Weights of a small multi-label audio tagger.
Training: adamw at rate 0.0021, batches of 128.
Rows from block 7 of a small multi-label audio tagger, named by matrix and row number. Rows with one number belong to one neuron. Each number is 500 + 25 x the weight over its row's rms, rounded and kept within 0 to 999. All counts start at 0. Numbers have three digits each. After the name is the row's rms in percent of the matrix's.
After each neuron's rows are labels from the 100 clips, of 14976, where the neuron reaches its highest value: "loudest" is the band of the loudest frequency at the time of the peak. Only what is clearly more common there than usual is listed. The data: synthesized solo parts of chorales (CocoChorales).
# fc1: first MLP up (model.blocks.7.ff1.fc1.weight, 1024x256), inputs 86-171
# fc2: first MLP down (model.blocks.7.ff1.fc2.weight, 256x1024, transposed), outputs 86-171

fc1.478 133:524495491509473494507492496528525512452531516445490484477455524499495484480487515495474563554469505493477498533497457543485490492458500524524473486523529455500514501514451497543470505495507500516491523525505488467502461466501486493478447471482496493459528496
fc2.478 181:469507452504524515465417491522499456488507488501474486466500483486521497476492475513475526480516490533521478472483492456487512482508494494518494468487487499536489471536524508494471505494554504516510476450511471492487501513493486521509483512481513464493549471
loudest: 500 to 1000 Hz

fc1.156 101:533499459511501512513498478509505548506502515494502530504491521521489515484496475518518523464493502511484490500490524487485526502511473486488513507495454529460484479461446525510487477497511498480496518504492480494487477518474472477539545507494530483472574431
fc2.156 136:491501535512497481538474486479463498479475482540531501542476502505542473466488458502468458507506483453486490526487553461530473480561511492500527482474521486482511505502535527482497521502475498521491480478491498502498539498546500534530492482463515517470496558
loudest: 500 to 1000 Hz

fc1.440 132:403485470521509527459539511506499527530509506502470516488503530498487543484515514486487518472520457478512462472515487499509505497484478481505476513471491505488493486500491498490472510496464499516499496518490518490509486484531487499509510504471570495521496481
fc2.440 148:506502505528532508479518471486517504480527532483473494487461519471504520480490487503469496491472527560473513515511488482519501510502493495510484474451515482474479519475511494482499487487444506464509472501510497503484432509472490514481506510476545491534508459
loudest: 500 to 1000 Hz

fc1.612 120:466543509530519536461512484520508490534516484499504485494502487506498505532484513514505493510504492520530551442498450492471497485499522478506523532484501508484498500576505544551504505507492503477493484492483493474524531483487487487520515491519526493482475487
fc2.612 208:528512486477478502482495494465477480505473495512471562481484513479491485498453464471482507461484539491479466486467517527499510521487470488535530490480448540512475500472475472481495445508464486512505527470496482505489498512502490517503465488460525527532507525
loudest: 500 to 1000 Hz

fc1.122 143:529522486507490523484504483511517499514501557504495485494466501512510445491496499507509488529499495500506474481514503506422511490482450493515518513461483541553497474498478488493567478492489470474518508482489470492506506506526485524470460494506535505500479489
fc2.122 199:505489524491484495483465465492479495462457505544457486534472539507555485458504453542461456527483503490475472478489536484498444474533505511513529486462487480507486536507559490490502497484505469508517497503501487497515503473538522554512503462485513529468477507
loudest: 500 to 1000 Hz

fc1.326 114:544538472494512482483472477506514566495517522503504509498506535445516499507509491487523479469480531501473494513487458530508535494479470481542523498494490507487496511507488480435535505499463532507488546528501557504499501504479461463490503493516489471454475506
fc2.326 144:462533463507525503475495505486491502506459492511506468500533496477541495489502538456502474496491483515529479483498507486468516511533453501495508457523500457466481514510538514558503460520538514517542520483482492487516539528505486513484502508550522519503520492
loudest: 1000 to 2000 Hz

fc1.457 141:522501497502492495513490476529514553493511519426470471503493497463473516491475519493501514492454488519479490562501499491503484489475510485484461480531503476498500477511435499502492472552469464497499480468492485503503519484513467503543509438449493468505533492
fc2.457 166:504482510494446518506467463453493512488515481561517535541548524515483490466524494535524434502484533531454481504480523482485473508531526464484530494491478469485532562516508507451488511452476501484517495487490520503483516475497489498495490463479501501548559547
loudest: 250 to 500 Hz

fc1.650 139:503520512494522498487504517505487542479501484505489514497489504487484488521467550502500508489506480513501528491531517472452503499473520511500491500454469519517503521515446489501512507525508517479479488514485489506546467519461469433515492493518463516422486480
fc2.650 195:527518480542466495507533493518503460481501494482511485503488507516530548458511521508485483503468509472501444492478493501476496485475468504502496521513476478570470480504517493489485472496494476489541506461496521521486520477505515547508510492484556474518515518
loudest: 1000 to 2000 Hz

fc1.125 152:514496503521473469516533512509508477485497492427497507539491537559468535468491490458478490510454516515469507541484502547516480493496516476523462519500496459500477446491447508501467442561511527508471503477496476487517524507506516478532495455441554455483530482
fc2.125 170:509528519464456489532453468494510495472509487524508515525521504514509481499498479533498472512484488538449503494500494487558453495527508501532491476483519476521519533511528519478473510499532469503510482510517471470502498482512508472506488475466529502531506561
loudest: 250 to 500 Hz

fc1.302 162:537491497526501481517516513499506537475542491426475493553507502503483475490491507507524503536443490498497508552486510487526469478459502507461487487505513501499487526483470479502487458560513527496498460487504485514528500469457498494491485465472506423484504472
fc2.302 194:512478542495493469524464458485527540466512488496523516549522538500493475495491503520511466518460498524461535540488481495526430461556542493483461497462536437516475499519546513499496472518522491469494531490477492501517521455496528516510493458457509508486511538
loudest: 250 to 500 Hz

fc1.352 116:514530474497496516496492532530511521518487492464511544519490500483538502491530546501478505519475479545539561510531524492505533513481444496460526493499485506517488490471488480527519490477511495514524488516504481532474511520516488505504508492524469502517508502
fc2.352 171:540503534489486497559459517486501478483445482518475473500513503495505501458531521513483490551481496470494520511533542444518483518526506500499496467464512453517491499493567507473484560475461535496535454515489509525521525449507546492451506492500482523504512513
loudest: 250 to 500 Hz

fc1.43 154:485480532506492474505525515548519476481516509460454413504479475577473509522475533518518489559493498488518508506488480511520462485502525508458474515497509457516492520504509512473481465550489471455481520494469534502577465477490501474541522455466487461487494483
fc2.43 216:455496534454465493506537531522470507482514509467513506523481487507471490489449540489519484543478499470485499511478491508520504480505530534482512487497526505497488505514475501463479466534507507486491512533466558494503524484510518474496528458475516485503474462
loudest: 250 to 500 Hz

fc1.68 180:536484530500492467520539529524511496479510519437463461551490512511464482520512503490529559510449544486451503557526500526507490487436514483487503514536512458511504434479434498503513470528494500498452495513505502510497519519557525434488484443454477494483515491
fc2.68 210:510503431483494510469522506507493527547523472469514528501471505498451477541522491442483562513491504520491503471493480512479522508513463452490515529509513509518520507532427483489499494477533496507481480495525506533502495553507478484514456510504491500494505476
loudest: 250 to 500 Hz

fc1.117 107:428508482501538514503475466514500514539475511514505486508516496560535512503504509522524501545513462497548530477444482504495523499500516503500554507488486504473504534471501502519528490526529502473522528494466511509541510520515466506497493491483551508467506505
fc2.117 140:478512491485512520511496479490450489504477525546483548496508518521513519499482517511519502504499502507463500511502489475499505484469492546494512480471489459504489530466456504453497471536434491489511523512477502501535487519543485512479533478492530487518506521
loudest: 500 to 1000 Hz

fc1.466 147:535481503499498508487540475496512470481525491487483554562486540518469499489495484501542488520513520542473531498477463535509501497476518531524463498497504529503512516562505513527514507513487489507494525519505433460527504506529504470513499489468513501550480508
fc2.466 258:490519473503515437507516472494491485407496480500516487551469569520445487502537500492509516515498529499472508482502483494503420466479498508486530512489480506500547540522470498510502497524485499503471488509491496488513527522492430497512499441479510487516482508
loudest: 500 to 1000 Hz

fc1.712 113:505453534547528505480514467519482534512533468502497497521495517506508538583511489489509527476513480495517495493478486518479499497520484521522517510495506505499488497515476481493489493503483504549491513477490485515512510446497500502522502493521519514490509484
fc2.712 137:520498529492473492543484535487533498495513553524509490488492515499498497438499523543540519515502513486475510533474505603501503488498497513555518492498535516525495495515517530457541518489491471451493502519525488504468491493544513453529507483468463516512496477
loudest: 1000 to 2000 Hz

fc1.7 101:539526479507483496524513511543489484471552521437517477488496475491522537459476490537499520502500514540555516449511439507489491508462502492495459502526495531542509451497479458557480503483512465485475527476501528472494447494454500499521474510470498509528513505
fc2.7 137:568526510461477490513538513523516509458508470500464528503461533547512505498522438533485472498508539476519492494498477512511475472500494527528468526517528508516486461502469484494484502509497538492505517478516500507501485462503511477527498490493520473519491509
loudest: 1000 to 2000 Hz

fc1.625 142:509498518498484482510547468524520544484486550473496490529465514485502497500524497511494493555491517510442539515531489551489452485488467484491475521496512498497523512536529523473485508508503537524424521508475483465501496473524497509482486485501477476473496498
fc2.625 189:527501476494532476488508520562485483483481566443522521509473487483486506502472472450490489508471506514545545494511448446476516501459500539498453498485496510473480481533473514515497464508517522483485495547487465464491540484483512544494511484492460470501529501
loudest: 500 to 1000 Hz

fc1.73 133:518523507528476488455480523536547492452512502489446517495499498536497475500504494438512484487503500513464515525487480464508510494494521505505493497487516454487515479525488544512473513495504491526485527545494457462520512460528507493547472484494468493484490466
fc2.73 190:520504491510513454509536475503497466431512507471482507548456548502457493488517512458490518511497536529456516517517504518504456468500510505499495496490509519521545525541485512512525513477488536498475506500506445476461501494481437490538511457492496493508469447
loudest: 500 to 1000 Hz

fc1.215 128:512459540508522476527494497488505517514512550494499516508520533494505454498554475520538512514513508472436502497523506558557488492539495495513445506486504529535506476477504508492528513495498498534494477559504518502492481469501521479535448484509526496515478498
fc2.215 141:497511467474490508480506501487491483503460513532504513509534506505491471501499503535470486465468513498523504488499518491483486537468470488473517535478479522502474516485502506487510476516465549496526519485489501469520489531513475523530485498555529490500496509
loudest: 250 to 500 Hz

fc1.546 145:498515488494583533494492525511506541515526518484502492502504511501557512515513480502457569531467493509523497554508505508484507500464486493468518501482504473531506471489519478505531504501569512473522498519501505429523448503511475514506460494558488465518483495
fc2.546 205:485493552512509508550459464501516504485483520499547490491517522518539470499507444482499509512491489503458464508505508532556486491537535500500525505491514494493517515507517426457516522503509501492512488523520523486508493481539500548493477488452506481513494542
loudest: 250 to 500 Hz

fc1.393 159:505514507519485470499530507501517497498493493444499503524487536566471501475501495483456483498448509519468501533494493550494485488485491456519496495495496469524468460510460514499491415568534512519489519486485496468521522502526523476534478449449539464473510477
fc2.393 176:497509504448476488505451490492507491477496481518526502512503488468487478496507468512504459496497490543471475505491504478526473512505503499545505461483521486511515495509512516499462528487550474505512477477519472464492512466522504488520483487485517520530493535
loudest: 250 to 500 Hz

fc1.507 118:462543505531507517456521500520511492518522486501501496495496492514488504516476518512519493509511505514523547450494451491476509479486531492505513522488504501482495492578498550547513506508492507476493496490483483473523528493489489471521526492513526488487469480
fc2.507 207:526518470474484492474509493477481480487474500517477562496471531489477476497464474466482516466482548495477475481470507522502496509479471493527534486472437537517480514478465480487493442509472487508498522475494486494487505520491473510501474480455519514537500525
loudest: 500 to 1000 Hz

fc1.381 132:464554504516486516451486512524512488489512491474498468529496524485491463552477513469528556475467485510509505430557544504495516475486455512501506497518466525483493453506482472527497465494525505543437536532481496532509539511462464453526460488545508487465487495
fc2.381 214:510489472507502508447482491485510505443521507550501476486469543537510513466484466544466468552484540527500475481487482489429470469486484554490477472499520452496453512491526499510502510480480510497531486488523489457549506495531559527474533482474507498514503517
loudest: 250 to 500 Hz

fc1.595 148:483551482500489536469575500521486488519489533498519517492486507498519513485422472460505502515509495474507524516487473529450484491508491500484518526511472504496497513507503512506485505493482414464495518512437503458513483498479411519496505488517482513487535522
fc2.595 242:500503535480468497498530538442482487494480497549539526459512528452450501491465472446497491513511539539439497544499507471488519518479503521490508487503536526493547513508459476468504550460458520482497479549520495481506511505495473486454521495537474509493508525
loudest: 500 to 1000 Hz

fc1.301 142:506476540514514459530492541549501482469528511419467460505463519548475495467498530528500518517453519499478500552479476533531469490493494504472477497485519471543509469512470529520473486508518522490498533490496486478544479475487517490483446441477475465493511482
fc2.301 165:442509477482530507496441488467509453512508497518465472487515492438505482474486511486496514484511487563486476509469520489471501512503465481499515451458488487526525511505522507475484514479554534541478485481513454469471507503523444491493487509497504494492557449
loudest: 500 to 1000 Hz

fc1.465 122:465491468523516509489560488538500486488506462467522491511495501517526492498467526481464520535477487481589503522497513510524509503461520483470526490471508493498467482500492510516484480582497485495479528507515490522501511535509482488515521521494522490478503495
fc2.465 190:508524565521480512523517445507526474477511462491477503493520537534554480493501482480465493506492480497503472494494509514538472479526562509515538475479518470503529522500558529477481525492460480495485475549517501509486489500499497497515498498480524465464489535
loudest: 250 to 500 Hz

fc1.431 107:526531479497459482504508452545519498479514492445488516533508531518516482484506479452483511504486511508494480521500507563512504499510521523538463473476492508490487475466472477490447495536531508530483494487492522486501508463480526517524491482484538471450522498
fc2.431 128:530518504462497454530448479454501521488480487557490472504543500465467515506508484544513476481459528535431476513486514486527486526524496476542478518469493513510506512492520516480509507456544502507515477483529503484513512438543545501498503517509494505526499526
loudest: 250 to 500 Hz

fc1.611 164:501488530510483470524544495540497509487495547457487477503439518527478516516514510483504497532483490516438544532512495552505440482502471490462487534494512498491506537520493536489487494542513525502462524488483489463536515472528501502475515473480486475466506509
fc2.611 225:517479506493554467509516505550508505480495585459512506540466514472490504527485482454507492520448498520520564526510461486493498490466499513483465504477496511478491480543478509482503469525519504478471507566479475463499528482483507530499495464490464464495520489
loudest: 500 to 1000 Hz

fc1.239 131:538515537502503461519543502506510483506496505488474463537509535523475563487461486480551557551493504529468502542552507568505483494515436505503509523492509503498513470553493517484501481485524514433518483535488522496498493485482508478505464491462537497435464498
fc2.239 171:502462492495505501489524535481488467481485507511477469480542472478517530467461511511486513527474490549474473512533511545464508524523461538476508479534505474454491491522522492481460517495535483471504463502523503484479522507524519489524503520482518506461483467
loudest: 250 to 500 Hz