Weights of a small multi-label audio tagger.
Training: adamw at rate 0.0021, 16400 steps, batches of 128.
Data: trained on synthesized solo parts of chorales (CocoChorales), 39062 training examples, 53.7 epochs.
Rows from block 9 of a small multi-label audio tagger, named by matrix and row number. Rows with one number within an expert belong to one neuron, the router's apart. Each number is 128 + 32 x the weight over its row's rms, rounded and kept within 0 to 255. All counts start at 0. Numbers have three digits each.
Before each expert's rows are labels from the 100 clips, of 14976, where the router gives the expert most weight on average: "responds to" is what is common among them; "loudest band" is the band of the loudest frequency at the time of the peak. Only what is clearly more common there than usual is listed. The data: synthesized solo parts of chorales (CocoChorales).
# router: router (model.blocks.9.mlp.router.weight, 8x256), inputs 128-255
# up: expert up (model.blocks.9.mlp.up, 8x128x256), inputs 128-255
# down: expert down (model.blocks.9.mlp.down, 8x256x128, transposed), outputs 128-255

# expert 6
responds to: note D4; note C#4; viola; clarinet
loudest band: 250 to 500 Hz
router.6:113109186135111160111064177168093154079096125086084101108121109102143177102135099120163163158106130153173077123120124178145137142150124159180105058166116105134100120130136095146199121147111125101143138136168123146131117108136235089208068160163112127143085182094088091133111155136135171130087148156160143163072169156145145152135145121122036142102138186119132116220139139120140098089208
up.2:140138124131129119137118119140130128159123130150164086134192126142040096136119130135075135105109117141155159136116127128066121104129131114075134126116130142127129106130105125126082137160166162205109141131100129067122118138139061108107131149066138125127119115163108211143131161138137121132163125039078133130190107108054037114133130138120155106131122088119124123092128125157123110153087
down.2:094126078124144089176126139131119124113161136098187147132128147143115119120159169168038119116145118124119136092137135138143108130141154112116188182091144124139174144137137121156137087128140117152165099168057103130063103141150122139086112081145150099091149114182129142201176161114118058126163117056117155134126110090086054138168164121125149130155135081119170135112113130117146166177096
up.3:112110104131153117125118132143139093088163138051063100132126058148047145122127132119097165128124117122066154135078140103152053103143111105086096129066145106118173150141123172141157112157125105169125116141118122158130151103123158184143133139107134081144105142100140196172132161139115168159135093082100110114145128107056050128129138138119133140137148162129089121188156127157102178120161
down.3:098127139094065022201203144117143125084114097155171161124113115128132105129057116127144111117079169152160184155107126145171127181130123177115147143137175099141098136100126060112133159160165161126125145111050096123098145130079142090167110118135152167143142142100104098082160115104130208154157116130060171163105113154126157119113129148137110145138095118127130148136138163140115133098137
up.4:160129096141097116133127125138118122150147127156142103131141140154062093129127123159082095115124127134102142125123132133035111132136140127096167130116124149123129138121148154124073134130167145231112105130071132103132128142119104130096145135037135146128160104141130194151129137119123097121202149039097133139157113098021017127126130137125129101122117093145133139100126121137128119155060
down.4:122128078128097074158111129117127147109179124085216171116119165152095135128173154130033126154165076127150121117129131094156121158142160145100183159104190125134145153123155136150123105146179151133161088156070104120116097150145112158123165097151135109137113110191116145210180144160126085092182096087111137139189119083106026167137127136135146124164145073109173133120120135164144152164093
up.5:157128097133115122125123121142126122160139132154157121132166119144047087131127128154080107121122121141114140128109122129056111130119129143088158139133131140133132108128136148131067128113183148217114110135079123096122132119131083133099139127042129142136153100134125207146125135132113099129209123052098126120183107098018031136133132129120155112133120088141145128092124117151132121138074
down.5:100137060130108088170113113130101131132183128098216159126126152154124139125188168134042135147168097117140113119125137082136114155144144114105176163105182131153162148136146140149125090131180161150173108167069110118088102133163128152105155089133149099130152088189124147208172146163117051107160097082114142132163094089095045143161131134126133118159144090122189126126117130141152144147098
up.6:107146098132156107110132146141142122075120133158067165147155094158126160116107096101159121131106121126037090122063129157161125128123128105048105098205129100137169181121182179138110118072144101145157062125060104136139182134107146115159129126109091087114163122194172149130140128137110150125122142151191126123098136127102097123133138114116092129139109111160171135177158130123104093148078
down.6:116120147074124146190161103121133145137104116080166140122105163141117101133132109136162150070119123130143180061125144106167100154079098107181113170099084114124120095144113056106122152120114100099141179133158122100093093110133126138121081131142160124120128109117123017084083133096155153161129126112173153121075134163158195102109069124137146165111131161088100119138088145109103163113156

# expert 1
responds to: horn; note A4; note B4; note A#4
loudest band: 250 to 500 Hz
router.1:088110188145152151110094165098111124108075123060076125108120113115145171101135148157159181155103144142141059113110123169147179113154120154171117117167117115136188118131162092139204130128091077110119133099175118166131121113142225087198127148145094151121052165092120087098119136140154155123081174147203149145067169162149147152133145131121086125104172182088085118209162137071135174100197
up.2:144127105130152110143155118148170136147143126153178160140171130128000055135123128162123138100122123136118157120076129098096136122142137099097133159136150135129140107132140126122091126100125178185084115143054120131124115175119082148115158133062151115124109146096108185087130130136127087127167138096139133106151148127058074118141114127127084129137148129158132126098125139119106141123133
down.2:144123051144084103141154116142165097121144134119139146141167101146119079100141173168095146141135075158105150108092112097101129202123112095113128159085128098146121131161094083124115115058155192165157101130090127109121120149104134139148093052118133135154137106153182147137183161103105092143179098075120158131100145092062097144136095119115182150194147115090129132109130115140116107147062
up.3:102150156133154145138178139094111179122109134100088065113146186154069140137103082093086143079165118079063163129131115148173128092115143119168108127159115178129104108126164172111157145172116113140094113167114090109133094114141137133047120207123160127133092135160191089195117071154152170146186173111128137188106111089108029115113114133132108164155120162087142151152111121134161165103165
down.3:149112094126128028109176155156133137139145124149112101154131061089120133114119172161190135172063071110130081146164110159078116172197096146065119120189134063165131132157178107121145107116044116161113188161168110150134118154072119102132082103197130115149121139080157134133197113135151130149144155142126180059106135195084199117127075132157178098127147139123082132106126175141116115129101
up.4:185129113138128128106121146136084069107114120110095109161147164086130104113145164102150082142190140115136164138123134169117146116120115117150167131080120127126067133129130154122189111086132146156207109109178133199123098094080146123179084155120140143087097094115144098134145115135116144108129220073110119153165101057149128145121100128116141052136112143104126142146157113096128126104097
down.4:177127134146140113119139152143112116108151133088133100144125074143142125099123177087107144108130164143133086086184125144156139170197084096151153101178109096115107127153175140125080097111138072192140167132145130143142114132091112099129129144154132163064110098146155181126113134192137133088160179148072117154132138139119196123104099115137144130116155197104114138141160139205156125187153
up.5:131130171126120135137131119115115111132132123095075111136140190131105152131135091168094152104134107123020167121106129126069159160127134107115092135103119136136110138130116151113104125139110115195148187160112123095133131138132154127096128142055141120126120139133182124132124141112132151124207134041106124147125101130073000115116133127137125156127110108108118143123123129134136130148169
down.5:151120142154176092095164131177116113149158151136086124149138060145107214126058178103146131148046161155156152121176108159098101121144087143129140126129097103094140137150154044089124137094076147158050123150136150103120109157089104115124146083176135188078147145139136139148124169097131102168192095081150146132145130130120117150160108136138190109113136122078086128117145147167089178158084
up.6:153139090137116122127134130146122126141144128135154164137181119131033062124128144129053126133129130142105138126093133115053136148127122123086164147104158136132147140130155158126075129102172138197121092135071128107130117133125130188114159087038130121132128117131136172120127114128122046118189123036128129116179104090064070107131124124129128106125134069150173129079135126169116122128057
down.6:148132032133093126124165115128139114122167128148176173130167122146103083117137161143067104149166083130087125128103123060071140197129132134123180158096143114137160134139107109129104107058160157156150089163129121078132124124137118117123108036105141106164157131187183129145177159076110058137156094087155132099117099097062097135119091123121151157132140088114140131112124118147141141156059

# expert 7
responds to: flute; note C5
loudest band: 500 to 1000 Hz
router.7:132115180135171174111114171138084161123131129051073139106109123142151157101138129086154168162128142128157109099129123147141151127148122141179096120185121130137082118129119081145174134160091124104113133074178114161121158094135241109200110155155114094126093167081121091101111132138137170122065166143193152135075199157151140153131105131121088095108164184147107120203167141063155129075189
up.2:137136085134085126133142132129140120140130123133160143126144124151029057132122136137112082136133124122112146131112127140031120114122130114109145137143127134127129135124125148130103121118170128227121098131093126123132139130126101180103133123012118117139176109124141182118129134123114100126162106072117126106144109090040045129123133129123104103136100074148152137112134130121131118110090
down.2:166132086119061140156164115113097165136151124093152117099147183143138118123124145108057132121183142114136182107124125112119076132116140118120178127126175134145133097120174137135143086151163193134195113173142114172173098130148102108117148117170141119143113117149137128134127116182128071055157074100064113087239112076140074174146134131126139127165138092123136125136114124170162130144098
up.3:129140118132106118135137127119145114143131125116121124128162111144034068135119129113108100124145134145091138142086132133033112108132134106108144151132141134130144121124136155133128129121155131229117106139110125132139134147134114178109121117000133096137169114117152167095133116115124085133183116084112126118160121101048032119122126125129100104136114094135156133105127119129122103135111
down.3:158118089138071135141154137120078181140144125119142116117166169159149121147112133087086149101188137092137174110119124108103080133122127121107175111147166141160114086138172112123154071161161218130179153151129109170148102130147112109156138135175136130122101125143119102103119159177134110050146078084073120120200093086138114120144131139123133108129145099125139138162113134158158151157113
up.4:139136099128103137123129133136155122145139129133159130131153127156047039129132149139095078139136128137116141126116123116043108129133131106100154141157142129131139129127130131132106129117180135206151100150090131091133134142131093161096136114037128116129179123147137182113130142132115078116172071028099122116169094071065049130133131123129109112124106068165162131102124129132137126125067
down.4:166135084122056136156136120112100154126149134113134155118160157139116117111117143122062140122234142094101192107107125116101088123108153118136211129122195131157148105127176160148132056113182205146179133172128089138175099150152108135144137096159145099156120102148143137152149143153125063073154133060088117073181105073106064189134118124119153119155141102101146137138120122151162139191107
up.5:125139167137175130134134111125146123136101134192111101120089062155135167153117108107108098071152129135053122131101132135132048084111133173129105190112167101132164129107110125140108126128140130130085098176161133136148160138163154145169096115133142119158144135108092217081163099142138111122122079043135120085179120144116078137145148116126150141123141194067081110122113133114120140156143
down.5:163121161099116214100091115133201133113117152123081132125121139101129144139131144179147180137173133152083158114115132059159131152097121171127120102082089084141100121125166128110197163139138173080103194145114119139225113124121131072092120124162157172097060148130132149161160136146151112093192081096095142135118149159093141083128118148141182091081133174066117127174146174199104118136101
up.6:136134106124099141128135130135146131146144123143157137126148132163056035133127149139096075137135126135115135129124130114040104138139138101094141138157138125128143135128135125132110131119176139211163103160089132093136129129126094159090134116037127121140171132148140187120136141130118090111181069039099119123168095081073051130137139122131123107125097062163160135111122126131133128138062
down.6:166136092129046121175135127106092156129157133111136151112147139148121115117097143108067150130244131092099194116104132112107083123121148116125221139117199136167152107119178162149127057119191193143176132174129086129170103135159112142142141105159147104163129086130137151151162154161128074073160157067080122084175106087104063189143120127122158113150143121099157143137125118151153135185113

# expert 0
responds to: violin; note G5; note F5; note D#5
loudest band: 500 to 1000 Hz
router.0:121114166133121157111064171103156185114117126080115042111124082123150147101128116128152155139124120144166081112115121174153216116138142118185141124153130144135138115128092111134190117146057130110114176116173122181128095088136218092174106133147120093108056197098096091108117125140130168146086136153182155156099155195150146149128150125123051137101191181087120118211115139048144154053177
up.2:136137064129147104126139131143172126137131121145177139137163120140059045130126150155087094135127124140101155131107128101038080128135127118090168126097127142129155135132135164133105123112161133192147116117097123154131127124126099159094135102042136113130167092115136183105132101129121066124164088061107130105148133088057063131130131125130160094133109081142147130076136132126111136150083
down.2:157144042134104143147141115119140124116136119144203209128146163151106118121122136150055105114179107121083165075128124113084129141123143110134151137141181101110164143118177167137121099103156173144166088165107105119146114088134135115139158067113139096104147106167132128185144140157108067144116088089133136049102095062154171141152115124123163160114112130124173138093131128109182138165078
up.3:124134081130165102148138128147185115132141130123164128133144096132068073133123151166109105142126123148085140124105132119007082141138124117124172154107152131131130139130117166134107118113141128194105126127127119130125143143129076155144139094018143118113168124100121173114129141139126094154174107056095121098135153116040061133131127126125144126127113095129156131099132122118108131143064
down.3:161127072143095120168141126122126133118112115147189228127167136157147104111100149131062127118160127130076168065138126107125142129131124122173165144160187101097158154121182113128145125139153151118170145154107139136157095115122141127135158098129129130074123138135139132149108160151117099143136081152107117065074091081184182123132122110121142154137148113126157140107136119147185161179088
up.4:173142151130150122133115099099136141091165136120063114102092224129137144132131085102123172103161124123073165110119137077121132165146130145091125113089110160127117126122147130123106139176132123216143146091081134153126115110139041112188078160145105198105108151156167102084139111132135171106119139173050137155144097110080059147120131134128168076127105145111184134182140125141127113228180
down.4:177118132134132182131133132125187116113141109164082191117115154117167130125150121130098125149120092120079128135189097111128133104141081129106098051193118070099135178112203099072141157139151173121157158165152122171160136113093114090127096103148121133085141108111144099126127144107123170142160141114156117104116096151148204124126071109115135101093098156073123129100139135073119095119091
up.5:129135080135156101128151125147185118140132123161174132135187122133058044129126156149082098125128125143112175134110125116012083127131128134094140132100127130127144133134128152133078121107153140179148133125072125150122134147127105129097131102052136112125167093099134187111127119131117068130167086067094125111182132126083053135127125123127158101134106067139131134057137122127117129142082
down.5:147151067140105138133149114116128129111128118137175203127163180163130148131135124153060131104192122120067149072114122138080115123136138126134141147132172104136154123114181166145113084102149169143137120175097112116137116109161126131137143070112137079109137100141145143199143135132109046146141081084120134044122102077133172129147120120125154176116113141136168138100133123100183144162102
up.6:150133065133134109129143125154148125142127123137177140137165120142060033124118149153092103143117130134091132132119125108022096144127130134099183118113119144123134138134127149127117126118157130189133119108105136158121122118122093157109134106038130117131154104118135198126132118123129080119162091050099123104133133090047056127134125133128163106132119085163151128080139127132118156152080
down.6:172136048133101156151150118123135127110133120159186215118153172147116079130111133145065112119171115120092159070127124093099133146114139115130149137133185095110163133118175126133118138096159170150171092157120110100157111115140138116136151063122137085087150123171152132174143140167115061135115081093125128026079079091156176145146119131116158189112109133136161136091136123109187130171077